python train.py --encoder_arch="vit" --model="contrastive audio-text model" --dataset="synthesized solo parts of chorales (CocoChorales)" --train_examples=39062 --gain_aug_db=10 --time_shift_ms=100 --n_mels=64 --hop_length=320 --input="log_mel" --spec_augment=false --win_length=400 --tokenizer="word" --vocab_size=56 --loss="sigmoid" --embed_dim=256 --encoder_norm="rmsnorm" --encoder_norm_position="pre" --encoder_activation="gelu" --encoder_mlp_ratio=6 --encoder_head_dim=32 --encoder_fused_qkv=false --encoder_bias="all" --encoder_qk_norm=false --encoder_parallel_block=false --encoder_inner_norm=false --encoder_drop_path=0.05 --encoder_patch_size=[64, 2] --encoder_layers=12 --encoder_width=384 --encoder_positions="rope" --encoder_pooling="mean" --text_encoder_causal=true --text_encoder_width=256 --text_encoder_layers=6 --text_encoder_norm="rmsnorm" --text_encoder_norm_position="pre" --text_encoder_activation="gelu" --text_encoder_mlp_ratio=4 --text_encoder_head_dim=16 --text_encoder_fused_qkv=false --text_encoder_bias="none" --text_encoder_qk_norm=false --text_encoder_parallel_block=false --text_encoder_dropout=0.1 --text_encoder_inner_norm=false --text_encoder_positions="learned" --init="kaiming_normal" --residual_init="none" --optimizer="muon" --muon_scale="match_rms_adamw" --learning_rate=0.0017 --momentum=0.9 --nesterov=true --orthogonalizer="newton_schulz_5" --adamw_lr_other_params=0.00073 --max_steps=9100 --batch_size=128 --epochs=29.8 --lr_schedule="wsd" --decay_fraction=0.4 --final_lr_fraction=0.01 --warmup_steps=1820 --weight_decay=0.09 --adamw_weight_decay_other_params=0.01
Rows from block 7 of the audio encoder of a small contrastive audio-text model, named by matrix and row number. Rows with one number belong to one neuron. Each number is 200 + 30 x the weight over its row's rms, rounded and kept within 0 to 999. All counts start at 0.
Before each neuron's rows are labels from the 100 clips, of 14976, where the neuron reaches its highest value: "top examples" is what is common among them. Only what is clearly more common there than usual is listed. The data: synthesized solo parts of chorales (CocoChorales). In brackets: how many of the 100.
# fc1: MLP up (encoder.blocks.7.mlp.fc1.weight, 2304x384), inputs 0-22
# fc2: MLP down (encoder.blocks.7.mlp.fc2.weight, 384x2304, transposed), outputs 0-22

top examples: note B3 (45); flute (38); note F#5 (30)
fc1.181,211,183,186,241,205,174,183,200,192,142,169,191,163,166,211,162,213,158,196,198,203,215,236
fc2.181,220,213,221,221,211,224,201,239,234,149,135,222,180,153,190,184,170,146,177,228,180,193,211

top examples: note D4 (100); viola (62); clarinet (30); note C#4 (30)
fc1.286,196,191,199,212,219,233,231,248,206,215,240,235,252,184,193,234,165,232,171,208,223,177,174
fc2.286,184,204,193,250,218,209,175,199,164,194,185,171,232,151,199,231,204,253,224,266,183,179,182

top examples: horn (100); note A4 (50); note G#4 (39)
fc1.39,163,255,225,175,235,205,181,175,245,168,163,202,203,169,224,223,136,225,165,201,201,161,235
fc2.39,230,199,194,210,161,182,205,185,203,227,158,241,237,211,225,197,156,184,164,194,217,194,186

top examples: oboe (43); note D5 (43)
fc1.154,143,212,213,184,224,189,219,245,212,190,231,208,183,248,132,196,184,180,229,206,173,190,219
fc2.154,206,216,189,236,174,155,205,191,236,232,264,213,203,171,167,202,206,207,222,208,208,188,233

top examples: oboe (100); note A#4 (50); note A4 (43)
fc1.227,233,108,252,163,182,215,240,190,226,199,244,207,168,187,193,173,225,185,175,168,195,136,196
fc2.227,264,167,201,216,192,168,210,214,220,188,209,224,161,250,187,186,199,145,191,158,218,187,207

top examples: note D4 (79); note D#4 (28)
fc1.677,202,193,186,195,213,183,166,201,182,221,207,234,156,196,181,222,189,250,250,188,202,226,211
fc2.677,235,208,204,203,229,199,180,195,144,264,216,207,146,204,166,257,158,210,232,189,179,225,238

top examples: note F#5 (40); flute (37); note A4 (31)
fc1.686,171,223,142,220,194,242,250,208,171,225,234,149,223,145,138,160,231,209,134,197,240,149,211
fc2.686,170,223,206,232,207,219,234,223,204,209,283,178,260,172,187,200,250,208,189,210,208,143,270

top examples: note A4 (34)
fc1.545,162,171,207,232,210,218,217,169,205,223,207,216,190,153,183,201,190,252,231,171,275,165,226
fc2.545,174,199,206,238,199,195,203,195,242,253,195,205,176,203,193,214,219,228,170,167,236,236,219

top examples: note G5 (57); flute (33); note A5 (27)
fc1.59,256,172,168,198,148,243,219,205,221,225,236,193,187,188,218,218,191,187,204,243,280,247,174
fc2.59,223,155,200,210,197,223,221,233,172,194,205,234,203,173,230,201,234,152,149,182,269,242,157

top examples: note C#5 (56); note B4 (52); violin (40); note D#5 (32)
fc1.189,221,156,184,221,193,162,226,151,216,229,245,217,215,208,214,181,181,206,225,187,181,173,169
fc2.189,210,202,169,199,212,186,173,163,220,234,201,188,176,257,248,178,186,188,218,191,199,199,136

top examples: note C5 (50); note C4 (50)
fc1.24,199,174,244,210,181,227,166,172,169,174,205,236,210,159,171,216,239,195,193,184,208,216,189
fc2.24,209,194,229,176,211,248,175,232,148,181,235,204,206,196,180,191,243,165,205,199,201,208,185

top examples: oboe (100); note A#4 (47); note B4 (32)
fc1.356,238,149,241,162,209,216,230,191,278,202,256,207,186,200,181,185,220,181,156,200,213,149,165
fc2.356,273,148,195,218,169,174,227,220,216,218,207,213,202,212,193,176,161,168,215,165,255,173,178

top examples: note C5 (100); violin (45); horn (42); note A#4 (41)
fc1.578,260,252,166,202,179,147,205,166,190,180,224,168,164,196,218,171,171,208,209,199,176,234,207
fc2.578,263,236,192,203,199,173,187,191,184,222,193,223,213,186,194,200,176,171,208,209,166,233,193

top examples: note C5 (72); note A#4 (58); violin (34)
fc1.726,196,191,246,193,168,192,215,213,226,215,204,202,223,238,190,208,213,175,225,208,247,218,163
fc2.726,247,218,202,195,161,191,188,215,238,210,221,207,195,185,185,162,217,199,261,171,149,181,168

top examples: note G4 (91); note F4 (38); viola (33); note D#4 (31)
fc1.650,255,170,214,189,199,203,198,295,179,222,153,173,247,220,181,163,150,239,215,152,145,153,232
fc2.650,198,207,256,215,181,244,215,240,185,217,172,179,225,195,210,204,173,190,208,206,216,191,304

top examples: note B3 (75)
fc1.109,202,208,197,228,228,195,197,237,165,178,185,149,175,157,200,193,237,252,207,165,209,184,123
fc2.109,195,215,217,190,247,182,217,199,157,203,193,190,170,165,212,211,202,225,223,165,176,213,169

top examples: horn (96); note A#4 (46); note A4 (41)
fc1.587,159,211,207,235,213,155,217,158,181,238,247,193,179,258,213,203,180,202,217,172,209,232,211
fc2.587,171,237,217,186,170,208,189,167,213,205,207,165,215,227,227,205,168,214,236,184,227,201,267

top examples: note C#5 (43); trumpet (35); note D#5 (35); flute (25)
fc1.164,164,202,219,178,221,219,190,154,237,194,206,175,172,171,218,237,169,219,212,213,217,195,190
fc2.164,145,204,200,199,226,268,133,220,203,195,261,194,220,193,242,186,173,205,185,164,245,145,214

top examples: bassoon (55); note A#3 (42); note G3 (35); note A3 (31)
fc1.480,220,195,169,212,178,173,160,243,191,217,213,257,192,146,176,198,208,148,141,195,219,134,254
fc2.480,231,205,186,202,198,170,173,199,194,224,188,220,175,233,193,227,203,203,161,208,202,173,187

top examples: oboe (53); note A4 (50); clarinet (47); note G#4 (32)
fc1.280,194,170,217,222,181,190,182,213,216,237,219,162,240,166,145,236,238,217,199,196,240,204,192
fc2.280,197,177,185,215,169,164,167,204,217,261,212,178,202,215,167,202,197,207,182,155,209,212,231

top examples: note C#5 (41); note G#5 (29); trombone (28); instrument: trumpet (28)
fc1.226,169,179,235,165,237,166,192,225,133,205,208,236,201,216,196,213,154,242,212,207,167,247,190
fc2.226,167,167,219,150,234,194,145,215,153,236,254,251,205,197,222,216,194,227,195,214,177,241,179

top examples: horn (59); note A4 (43)
fc1.449,198,269,211,184,197,180,204,204,185,200,192,239,149,208,238,199,220,208,190,194,245,240,186
fc2.449,189,254,209,211,235,184,204,219,206,239,198,249,224,219,207,207,169,235,247,157,190,194,200

top examples: flute (64); note E5 (46); note D5 (39); note G5 (36)
fc1.553,221,170,210,174,207,252,189,203,200,165,204,202,228,163,215,222,191,228,198,156,210,195,166
fc2.553,219,148,209,186,185,215,195,233,187,195,158,199,194,130,207,195,182,211,213,164,235,200,207

top examples: horn (57); note B4 (48); note G#4 (42); note A#4 (36)
fc1.275,184,212,227,198,234,201,114,183,212,187,167,174,195,198,199,201,200,175,183,176,178,219,233
fc2.275,208,252,199,195,178,269,158,203,208,193,161,170,191,212,189,188,213,199,210,191,186,207,206

top examples: violin (52); note G#4 (51); note F#4 (50); note G4 (45)
fc1.457,163,210,195,235,192,219,239,188,225,187,169,186,205,140,230,218,245,190,188,228,216,203,222
fc2.457,167,213,184,222,226,203,234,196,191,191,114,221,167,196,233,252,233,224,209,194,208,172,252

top examples: note B3 (73); tuba (34); note D#5 (27)
fc1.301,184,219,186,176,188,204,254,188,209,190,167,206,203,227,207,173,191,232,208,200,187,199,164
fc2.301,182,246,231,216,203,156,224,240,239,199,145,198,178,211,210,235,207,172,214,192,156,243,158

top examples: note F#5 (48); note C4 (37); note B3 (31); flute (26)
fc1.663,208,200,161,181,205,161,264,204,256,162,236,179,194,183,236,211,182,174,168,218,245,136,188
fc2.663,176,226,167,206,230,204,199,192,231,153,175,174,200,173,195,245,179,166,191,214,223,181,185

top examples: violin (100); note E5 (96); note F#5 (61); note D5 (48)
fc1.69,182,198,176,240,151,209,231,218,219,186,211,217,186,214,226,205,189,223,174,196,174,156,223
fc2.69,177,177,180,228,164,232,195,197,194,228,202,235,167,196,224,183,162,176,185,187,211,128,221

top examples: note C#5 (57); note B4 (40)
fc1.725,231,183,202,225,190,181,188,170,164,251,171,205,263,179,131,173,173,195,183,173,220,170,214
fc2.725,230,190,231,201,183,171,223,162,200,210,197,231,261,245,179,178,169,214,203,216,221,197,187

top examples: note G5 (87); note F5 (51); violin (49)
fc1.606,164,188,194,155,201,202,174,191,179,220,188,202,213,223,224,154,175,198,202,220,191,237,202
fc2.606,200,180,196,181,222,208,156,165,190,231,215,182,210,168,242,192,193,194,222,183,186,225,201

top examples: note C5 (98); note D5 (72); flute (40); trumpet (38)
fc1.123,180,223,151,200,211,74,212,199,224,136,209,218,178,124,170,253,184,184,201,243,186,207,242
fc2.123,209,215,174,205,179,155,199,239,169,198,168,139,197,135,183,171,220,197,220,242,187,216,210

top examples: oboe (64); note A#4 (33); note E5 (32); note C5 (30)
fc1.735,242,197,195,187,135,221,205,189,198,155,218,143,147,242,148,194,213,193,181,243,215,174,195
fc2.735,262,205,199,157,100,271,204,235,190,182,166,199,168,209,201,146,199,166,180,195,216,207,183

top examples: violin (100); note G5 (57); note B4 (43); note C#5 (43)
fc1.605,164,212,202,163,187,218,189,209,184,204,217,189,194,247,193,144,202,233,188,217,153,222,236
fc2.605,179,204,223,183,197,227,211,232,167,223,203,223,224,203,219,172,190,199,171,208,197,216,223

top examples: trumpet (58); note A#4 (51); note A4 (36); flute (26)
fc1.498,157,223,158,135,146,197,224,151,234,173,207,170,187,199,213,197,248,207,197,253,228,165,222
fc2.498,183,210,206,164,147,200,200,179,204,208,159,155,163,194,179,154,238,211,204,252,188,183,246

top examples: oboe (100); note A#4 (93); note C5 (29)
fc1.669,195,191,214,156,241,231,245,244,236,187,239,210,159,196,177,163,220,177,224,191,169,137,217
fc2.669,185,174,186,236,180,202,203,223,204,225,243,236,192,238,202,178,200,140,247,162,208,166,190

top examples: note B4 (57); violin (44); note G#5 (43); note C#5 (32)
fc1.334,196,164,189,179,184,245,277,252,199,221,193,185,219,214,225,223,180,204,199,184,214,208,193
fc2.334,244,172,202,171,198,256,269,226,195,237,186,197,213,177,260,196,195,206,246,143,187,213,254

top examples: note G5 (91); flute (65); note F#5 (28)
fc1.76,208,181,184,208,201,156,233,196,240,182,216,153,210,206,212,229,288,180,206,191,238,209,234
fc2.76,227,180,172,220,196,196,201,198,219,162,152,172,166,171,227,211,269,177,225,204,216,194,201

top examples: bassoon (92); note C#4 (65)
fc1.221,138,246,200,182,156,216,197,172,253,130,199,297,177,170,155,201,202,212,215,207,215,220,205
fc2.221,196,213,146,217,199,197,196,210,264,194,248,256,204,197,190,158,205,203,194,236,214,151,180

top examples: horn (100); note A#4 (37); note A4 (32)
fc1.761,147,231,245,173,257,179,187,151,219,188,176,203,230,210,212,166,174,263,195,170,243,194,251
fc2.761,235,197,220,230,216,217,187,149,188,200,170,262,244,190,227,204,184,193,183,186,191,194,199

top examples: note G5 (91); violin (52); note F#5 (43); note E5 (43)
fc1.337,248,190,186,204,179,186,260,201,210,206,218,160,222,181,198,248,222,140,202,219,221,195,165
fc2.337,238,194,174,233,228,215,229,196,192,191,144,161,181,169,210,238,217,149,236,186,178,158,243

top examples: note G4 (78)
fc1.714,230,193,185,270,183,194,250,229,224,217,197,195,247,248,230,203,177,187,182,216,176,245,225
fc2.714,252,183,197,219,242,232,218,214,209,179,162,178,191,208,209,185,157,189,169,241,161,206,237

top examples: note A4 (61); note D4 (46); oboe (30); note B4 (29)
fc1.13,209,157,188,234,269,205,186,158,166,215,228,233,197,183,183,154,227,173,180,179,175,153,256
fc2.13,202,168,201,216,196,244,218,187,176,216,237,185,166,210,207,181,221,157,186,211,178,200,261

top examples: note F#5 (35); note D#5 (35); flute (33)
fc1.472,178,212,241,152,189,157,201,212,222,204,184,227,218,200,191,264,201,162,248,210,238,253,206
fc2.472,236,217,260,188,229,146,171,215,182,174,242,226,258,219,220,284,191,147,239,191,207,197,167

top examples: note A4 (87); saxophone (41); note B4 (31); note D5 (27)
fc1.507,198,184,169,186,240,180,210,225,199,168,164,170,197,176,208,182,174,180,228,201,208,208,205
fc2.507,180,198,210,212,196,182,236,239,211,177,199,174,218,178,196,206,219,171,237,214,188,194,207

top examples: note B3 (63)
fc1.341,167,212,214,154,223,172,196,221,174,236,249,226,166,194,218,225,168,222,220,153,229,148,180
fc2.341,174,198,176,186,221,228,139,196,157,258,231,238,192,206,218,205,194,199,224,180,204,197,195

top examples: note G#4 (44); note A5 (43); oboe (40); note G#5 (26)
fc1.156,206,213,150,275,142,195,214,222,193,189,168,220,169,178,192,216,203,205,210,222,177,211,198
fc2.156,181,221,244,181,171,130,209,217,235,215,216,214,132,178,179,182,180,207,229,230,199,189,180

top examples: note D4 (86); viola (79); note C#4 (45)
fc1.440,209,204,173,227,258,207,209,203,179,199,175,180,150,196,192,172,160,211,238,201,167,193,246
fc2.440,204,198,182,206,245,249,238,252,191,210,162,202,161,215,215,272,178,202,191,220,163,204,194

top examples: cello (67); note C4 (36); note C#5 (32); instrument: violin (32)
fc1.345,185,224,198,194,190,229,196,151,207,202,208,191,200,172,218,171,192,246,167,202,158,171,154
fc2.345,215,206,182,207,164,213,198,201,215,229,179,209,227,223,176,183,211,200,189,226,194,218,192

top examples: cello (61); note D4 (48); saxophone (33); note E4 (31)
fc1.397,185,202,180,160,193,228,148,241,185,221,192,222,192,182,192,148,215,179,175,228,232,169,182
fc2.397,211,180,183,201,221,181,207,222,228,195,169,273,198,230,174,225,204,168,158,225,220,210,189

top examples: trumpet (43); note B4 (33); note A4 (29); note E5 (28)
fc1.653,210,210,213,228,206,208,187,167,241,159,146,222,190,243,208,180,210,224,176,210,258,171,189
fc2.653,234,196,209,243,189,207,200,156,260,189,238,217,210,253,237,197,228,207,212,177,224,212,214

top examples: note C#4 (43); note D4 (43); bassoon (40)
fc1.93,178,158,188,273,243,192,236,223,195,196,221,225,237,205,159,220,206,140,202,241,153,232,223
fc2.93,170,144,205,202,211,205,213,162,198,206,235,204,225,204,192,173,216,182,224,217,199,228,190

top examples: note C#4 (63); clarinet (59); note D4 (38)
fc1.0,215,240,201,269,222,184,179,159,215,231,175,183,209,163,195,223,228,259,207,213,145,188,122
fc2.0,208,202,239,237,169,141,200,175,214,232,230,214,192,195,171,191,218,241,226,200,176,179,193

top examples: note G#4 (44); note F#4 (36); note G#5 (33)
fc1.266,236,191,192,238,190,157,235,200,192,224,237,224,156,214,222,168,204,221,199,195,216,198,199
fc2.266,198,194,230,191,215,183,254,196,137,256,203,220,153,218,178,197,206,259,170,179,149,181,222

top examples: note C5 (63); note C4 (37); note D5 (29); oboe (26)
fc1.270,267,218,92,254,202,176,220,190,256,109,191,215,164,187,214,206,208,152,190,186,241,172,207
fc2.270,208,209,153,201,255,162,228,220,258,125,188,217,205,161,213,220,229,168,215,238,211,187,233

top examples: note G5 (57); violin (46); note G4 (43); note G#4 (30)
fc1.313,169,200,210,184,205,221,220,174,217,201,191,211,168,209,190,188,220,226,208,237,191,226,235
fc2.313,232,192,188,221,238,239,184,186,208,215,186,144,189,215,235,192,212,177,230,207,244,205,230

top examples: note G4 (92); viola (30)
fc1.211,211,195,199,273,223,176,179,210,246,164,255,199,229,197,174,198,210,208,196,252,183,148,214
fc2.211,210,150,182,273,153,199,227,181,209,210,198,236,239,185,161,218,206,224,207,216,193,162,191

top examples: note G5 (92); flute (28)
fc1.518,226,169,193,189,183,233,166,179,133,162,223,142,179,192,225,187,201,249,261,229,128,199,186
fc2.518,242,206,199,212,180,262,153,231,192,180,209,174,232,177,209,146,211,236,234,185,137,219,202

top examples: note A4 (78); note G4 (41)
fc1.58,187,181,142,209,224,190,243,223,220,200,166,195,179,222,157,226,274,143,182,192,221,173,183
fc2.58,183,201,162,211,259,206,203,169,211,200,188,184,171,196,203,216,262,138,178,126,209,158,192

top examples: note C#5 (45); flute (38)
fc1.45,191,229,205,208,196,159,251,186,171,243,228,218,171,199,165,208,213,213,124,195,200,188,217
fc2.45,228,279,211,206,236,176,201,175,170,235,257,167,220,179,142,219,200,208,157,211,236,195,201

top examples: bassoon (93); note A3 (78); note G#3 (25)
fc1.759,159,190,203,239,235,225,234,158,191,165,207,236,194,173,173,204,249,219,172,171,178,186,212
fc2.759,186,188,177,209,273,177,195,176,197,197,232,203,174,223,227,198,239,188,200,201,176,165,255

top examples: bassoon (76)
fc1.263,226,231,175,210,148,164,242,161,235,207,209,179,158,251,234,219,185,209,186,228,225,141,260
fc2.263,242,218,172,206,150,207,217,217,251,195,201,204,151,211,251,211,186,183,212,195,242,191,233

top examples: flute (63); viola (37); note G4 (32); note D5 (29)
fc1.4,165,220,220,165,221,212,224,205,164,195,187,134,136,167,206,189,203,250,190,198,218,195,196
fc2.4,180,197,221,171,218,233,215,189,172,153,201,127,176,177,173,208,240,221,224,199,212,219,212

top examples: oboe (100); note A#4 (54); note B4 (32)
fc1.97,182,203,232,187,207,192,235,244,268,231,216,193,183,207,220,135,229,215,193,179,212,187,161
fc2.97,201,211,197,259,187,197,221,248,215,221,228,217,200,252,225,168,191,197,201,133,213,195,189

top examples: note F#5 (64); trumpet (35); note F#4 (28); note E5 (25)
fc1.649,217,218,176,186,178,190,224,169,173,199,167,184,192,211,158,172,226,157,174,164,210,190,179
fc2.649,197,163,208,116,234,218,216,146,154,198,211,174,169,191,176,187,208,194,178,159,171,229,173

top examples: cello (79); note A#3 (48)
fc1.70,182,189,180,218,180,239,221,133,174,268,185,220,222,245,190,139,234,200,164,160,241,192,215
fc2.70,245,168,220,171,228,267,213,188,138,212,192,180,187,234,172,152,246,169,199,167,213,219,219

top examples: violin (100); note F#5 (35); note C5 (30); note B4 (29)
fc1.624,197,194,284,197,223,246,214,163,210,161,214,146,233,219,160,224,198,177,171,245,208,144,212
fc2.624,205,213,197,181,193,214,234,149,219,156,219,164,237,227,196,208,192,238,181,235,208,212,183

top examples: note B3 (37); flute (29)
fc1.23,129,169,168,211,207,179,208,242,179,226,231,155,176,175,116,219,206,249,206,207,197,181,192
fc2.23,139,180,197,132,246,166,174,203,174,218,240,176,174,194,138,154,171,231,215,177,191,209,191

top examples: flute (51); note F#5 (38); note G5 (35)
fc1.379,166,238,204,191,219,161,244,202,213,244,186,177,238,187,221,180,183,228,200,212,220,162,195
fc2.379,172,215,210,151,228,181,231,217,202,229,195,125,193,199,182,211,197,193,200,172,203,195,198

top examples: cello (81); note B3 (44); note G3 (40)
fc1.47,213,273,205,216,245,158,232,98,125,179,229,276,198,212,196,188,213,167,156,223,261,174,175
fc2.47,144,250,192,220,265,179,223,140,155,162,243,216,162,216,215,280,216,210,158,216,253,192,152

top examples: note G4 (58); note G5 (42); viola (27); instrument: trumpet (25)
fc1.11,220,230,192,189,226,208,174,271,186,227,224,187,226,236,198,230,221,178,202,194,202,217,198
fc2.11,175,225,181,214,246,208,145,277,138,192,222,204,271,244,196,234,182,211,194,221,234,152,191

top examples: note D4 (73); note D3 (66); bassoon (47); note C#4 (42)
fc1.372,194,203,246,227,178,174,216,201,222,204,172,192,217,238,134,157,197,212,118,212,264,165,163
fc2.372,268,216,215,217,207,211,179,192,235,177,218,190,203,227,163,122,201,221,128,174,254,175,189

top examples: note F#5 (49); note G#5 (44); note G#3 (28); note F#3 (25)
fc1.158,249,251,156,147,172,193,247,230,167,184,175,199,180,216,185,259,160,178,193,162,175,167,230
fc2.158,203,226,154,161,177,200,234,266,178,226,202,247,202,180,213,208,180,182,182,220,153,172,237

top examples: note C#5 (46); horn (41); note C4 (41); note C#4 (39)
fc1.672,223,204,232,265,165,248,202,203,222,208,215,202,224,170,197,233,198,210,237,186,238,185,188
fc2.672,219,209,198,241,199,270,205,214,188,209,198,207,220,164,179,235,209,191,222,182,200,160,209

top examples: note D5 (67); violin (53); note F#5 (41); note E5 (36)
fc1.465,161,179,184,149,187,177,133,179,156,216,206,237,199,203,222,135,200,162,246,258,191,238,202
fc2.465,154,182,217,187,214,251,128,151,211,258,230,255,206,168,244,191,191,180,245,192,203,229,208

top examples: note A4 (82); oboe (35)
fc1.539,213,183,199,242,219,197,205,196,135,198,211,212,225,175,197,188,203,181,198,207,183,158,187
fc2.539,238,183,186,260,194,239,213,219,163,160,203,196,175,173,176,163,256,171,132,197,227,148,206

top examples: note B4 (100); horn (52); note C5 (29)
fc1.675,268,227,165,212,182,194,184,180,234,197,237,176,101,195,198,207,168,191,223,197,201,150,204
fc2.675,250,178,191,230,232,185,234,211,208,221,222,137,159,192,206,216,194,170,252,156,210,165,207

top examples: bassoon (98); note C#4 (97); note B3 (38); note C4 (34)
fc1.5,214,213,186,162,210,191,234,218,184,172,186,187,215,173,175,216,176,162,165,181,175,189,219
fc2.5,216,181,188,206,204,159,225,236,197,196,146,181,201,193,201,185,222,170,185,207,207,160,189

top examples: cello (48); note B2 (26)
fc1.752,164,145,213,215,253,260,194,161,211,266,162,183,211,209,197,235,194,243,198,167,182,204,191
fc2.752,246,194,176,236,247,203,160,200,170,296,175,202,204,206,227,228,160,228,208,180,198,224,209

top examples: note C#5 (42); note C#4 (41); note G#3 (33); instrument: tuba (31)
fc1.685,165,177,166,154,222,244,155,180,194,207,256,218,225,198,175,206,221,251,191,210,202,262,155
fc2.685,183,166,193,193,210,207,186,169,167,220,259,212,244,223,226,180,198,221,236,221,172,239,138

top examples: note G4 (98)
fc1.137,215,182,239,210,242,208,216,212,202,179,190,172,237,217,213,223,169,135,169,209,177,206,176
fc2.137,267,160,223,194,230,217,195,203,183,203,184,218,244,184,222,226,179,175,205,221,207,201,194

top examples: note G#4 (39); note G#5 (33); note G#3 (26)
fc1.586,204,169,153,194,253,190,184,171,191,204,174,213,195,196,166,240,205,207,195,153,158,180,199
fc2.586,174,194,216,158,295,199,185,179,203,235,211,200,183,176,178,217,178,183,222,197,172,212,218

top examples: cello (96); note B3 (62); note A3 (60); note C4 (32)
fc1.570,217,189,186,214,187,211,219,234,199,187,204,235,197,163,172,236,254,218,218,239,201,230,187
fc2.570,196,195,224,171,178,225,199,205,250,184,178,207,193,149,186,254,289,219,177,211,145,186,175

top examples: note B3 (80); tuba (30); bassoon (27)
fc1.673,202,204,193,184,193,189,210,183,226,172,197,175,212,142,189,163,197,207,226,181,212,188,173
fc2.673,185,207,213,192,217,160,236,215,190,179,189,196,223,191,208,222,197,191,262,195,198,227,174

top examples: note B3 (60); tuba (37); note C5 (36)
fc1.19,185,172,223,191,243,230,227,170,207,151,206,233,204,232,214,159,194,199,190,205,227,207,186
fc2.19,132,196,233,206,246,256,219,200,216,190,187,175,206,213,198,202,226,168,188,191,232,234,201

top examples: note G5 (92); note A5 (56); violin (40); trumpet (34)
fc1.124,208,199,161,222,161,179,176,171,185,190,246,213,195,264,179,192,181,219,202,221,202,227,150
fc2.124,227,202,171,197,183,166,183,208,200,157,238,238,197,193,173,222,203,205,201,215,206,189,199

top examples: trumpet (100); note F#5 (86); note E5 (60)
fc1.537,197,193,225,169,218,197,227,275,184,157,220,120,198,116,227,187,205,193,162,214,209,255,246
fc2.537,214,187,173,250,210,205,235,285,164,170,205,132,208,203,248,194,235,156,212,227,211,214,195

top examples: bassoon (100); note A3 (45); note D#3 (25)
fc1.150,233,277,191,227,160,204,199,206,226,195,215,232,195,182,183,198,252,232,199,153,184,188,193
fc2.150,271,221,155,235,192,175,193,204,235,188,216,207,201,222,213,196,216,207,216,196,197,136,200

top examples: note D5 (52); note C5 (42)
fc1.128,219,188,205,185,216,186,230,223,189,161,158,177,245,175,231,184,185,172,186,201,221,271,216
fc2.128,248,203,249,194,223,235,219,263,214,186,174,208,245,191,231,210,173,158,181,174,192,293,259

top examples: note D4 (79); cello (42); note C#4 (41); clarinet (39)
fc1.1,183,204,199,189,201,184,193,187,229,198,179,186,201,149,151,225,273,186,171,240,248,200,147
fc2.1,175,189,211,194,245,185,183,213,157,220,173,208,181,224,160,264,218,183,153,187,219,212,228

top examples: note C5 (75); note G#4 (57); note A#4 (34)
fc1.510,257,239,194,238,149,165,199,200,181,180,215,186,144,164,242,166,186,165,240,212,178,190,188
fc2.510,271,218,225,220,203,223,214,201,231,210,196,177,145,151,203,165,181,183,257,228,208,201,212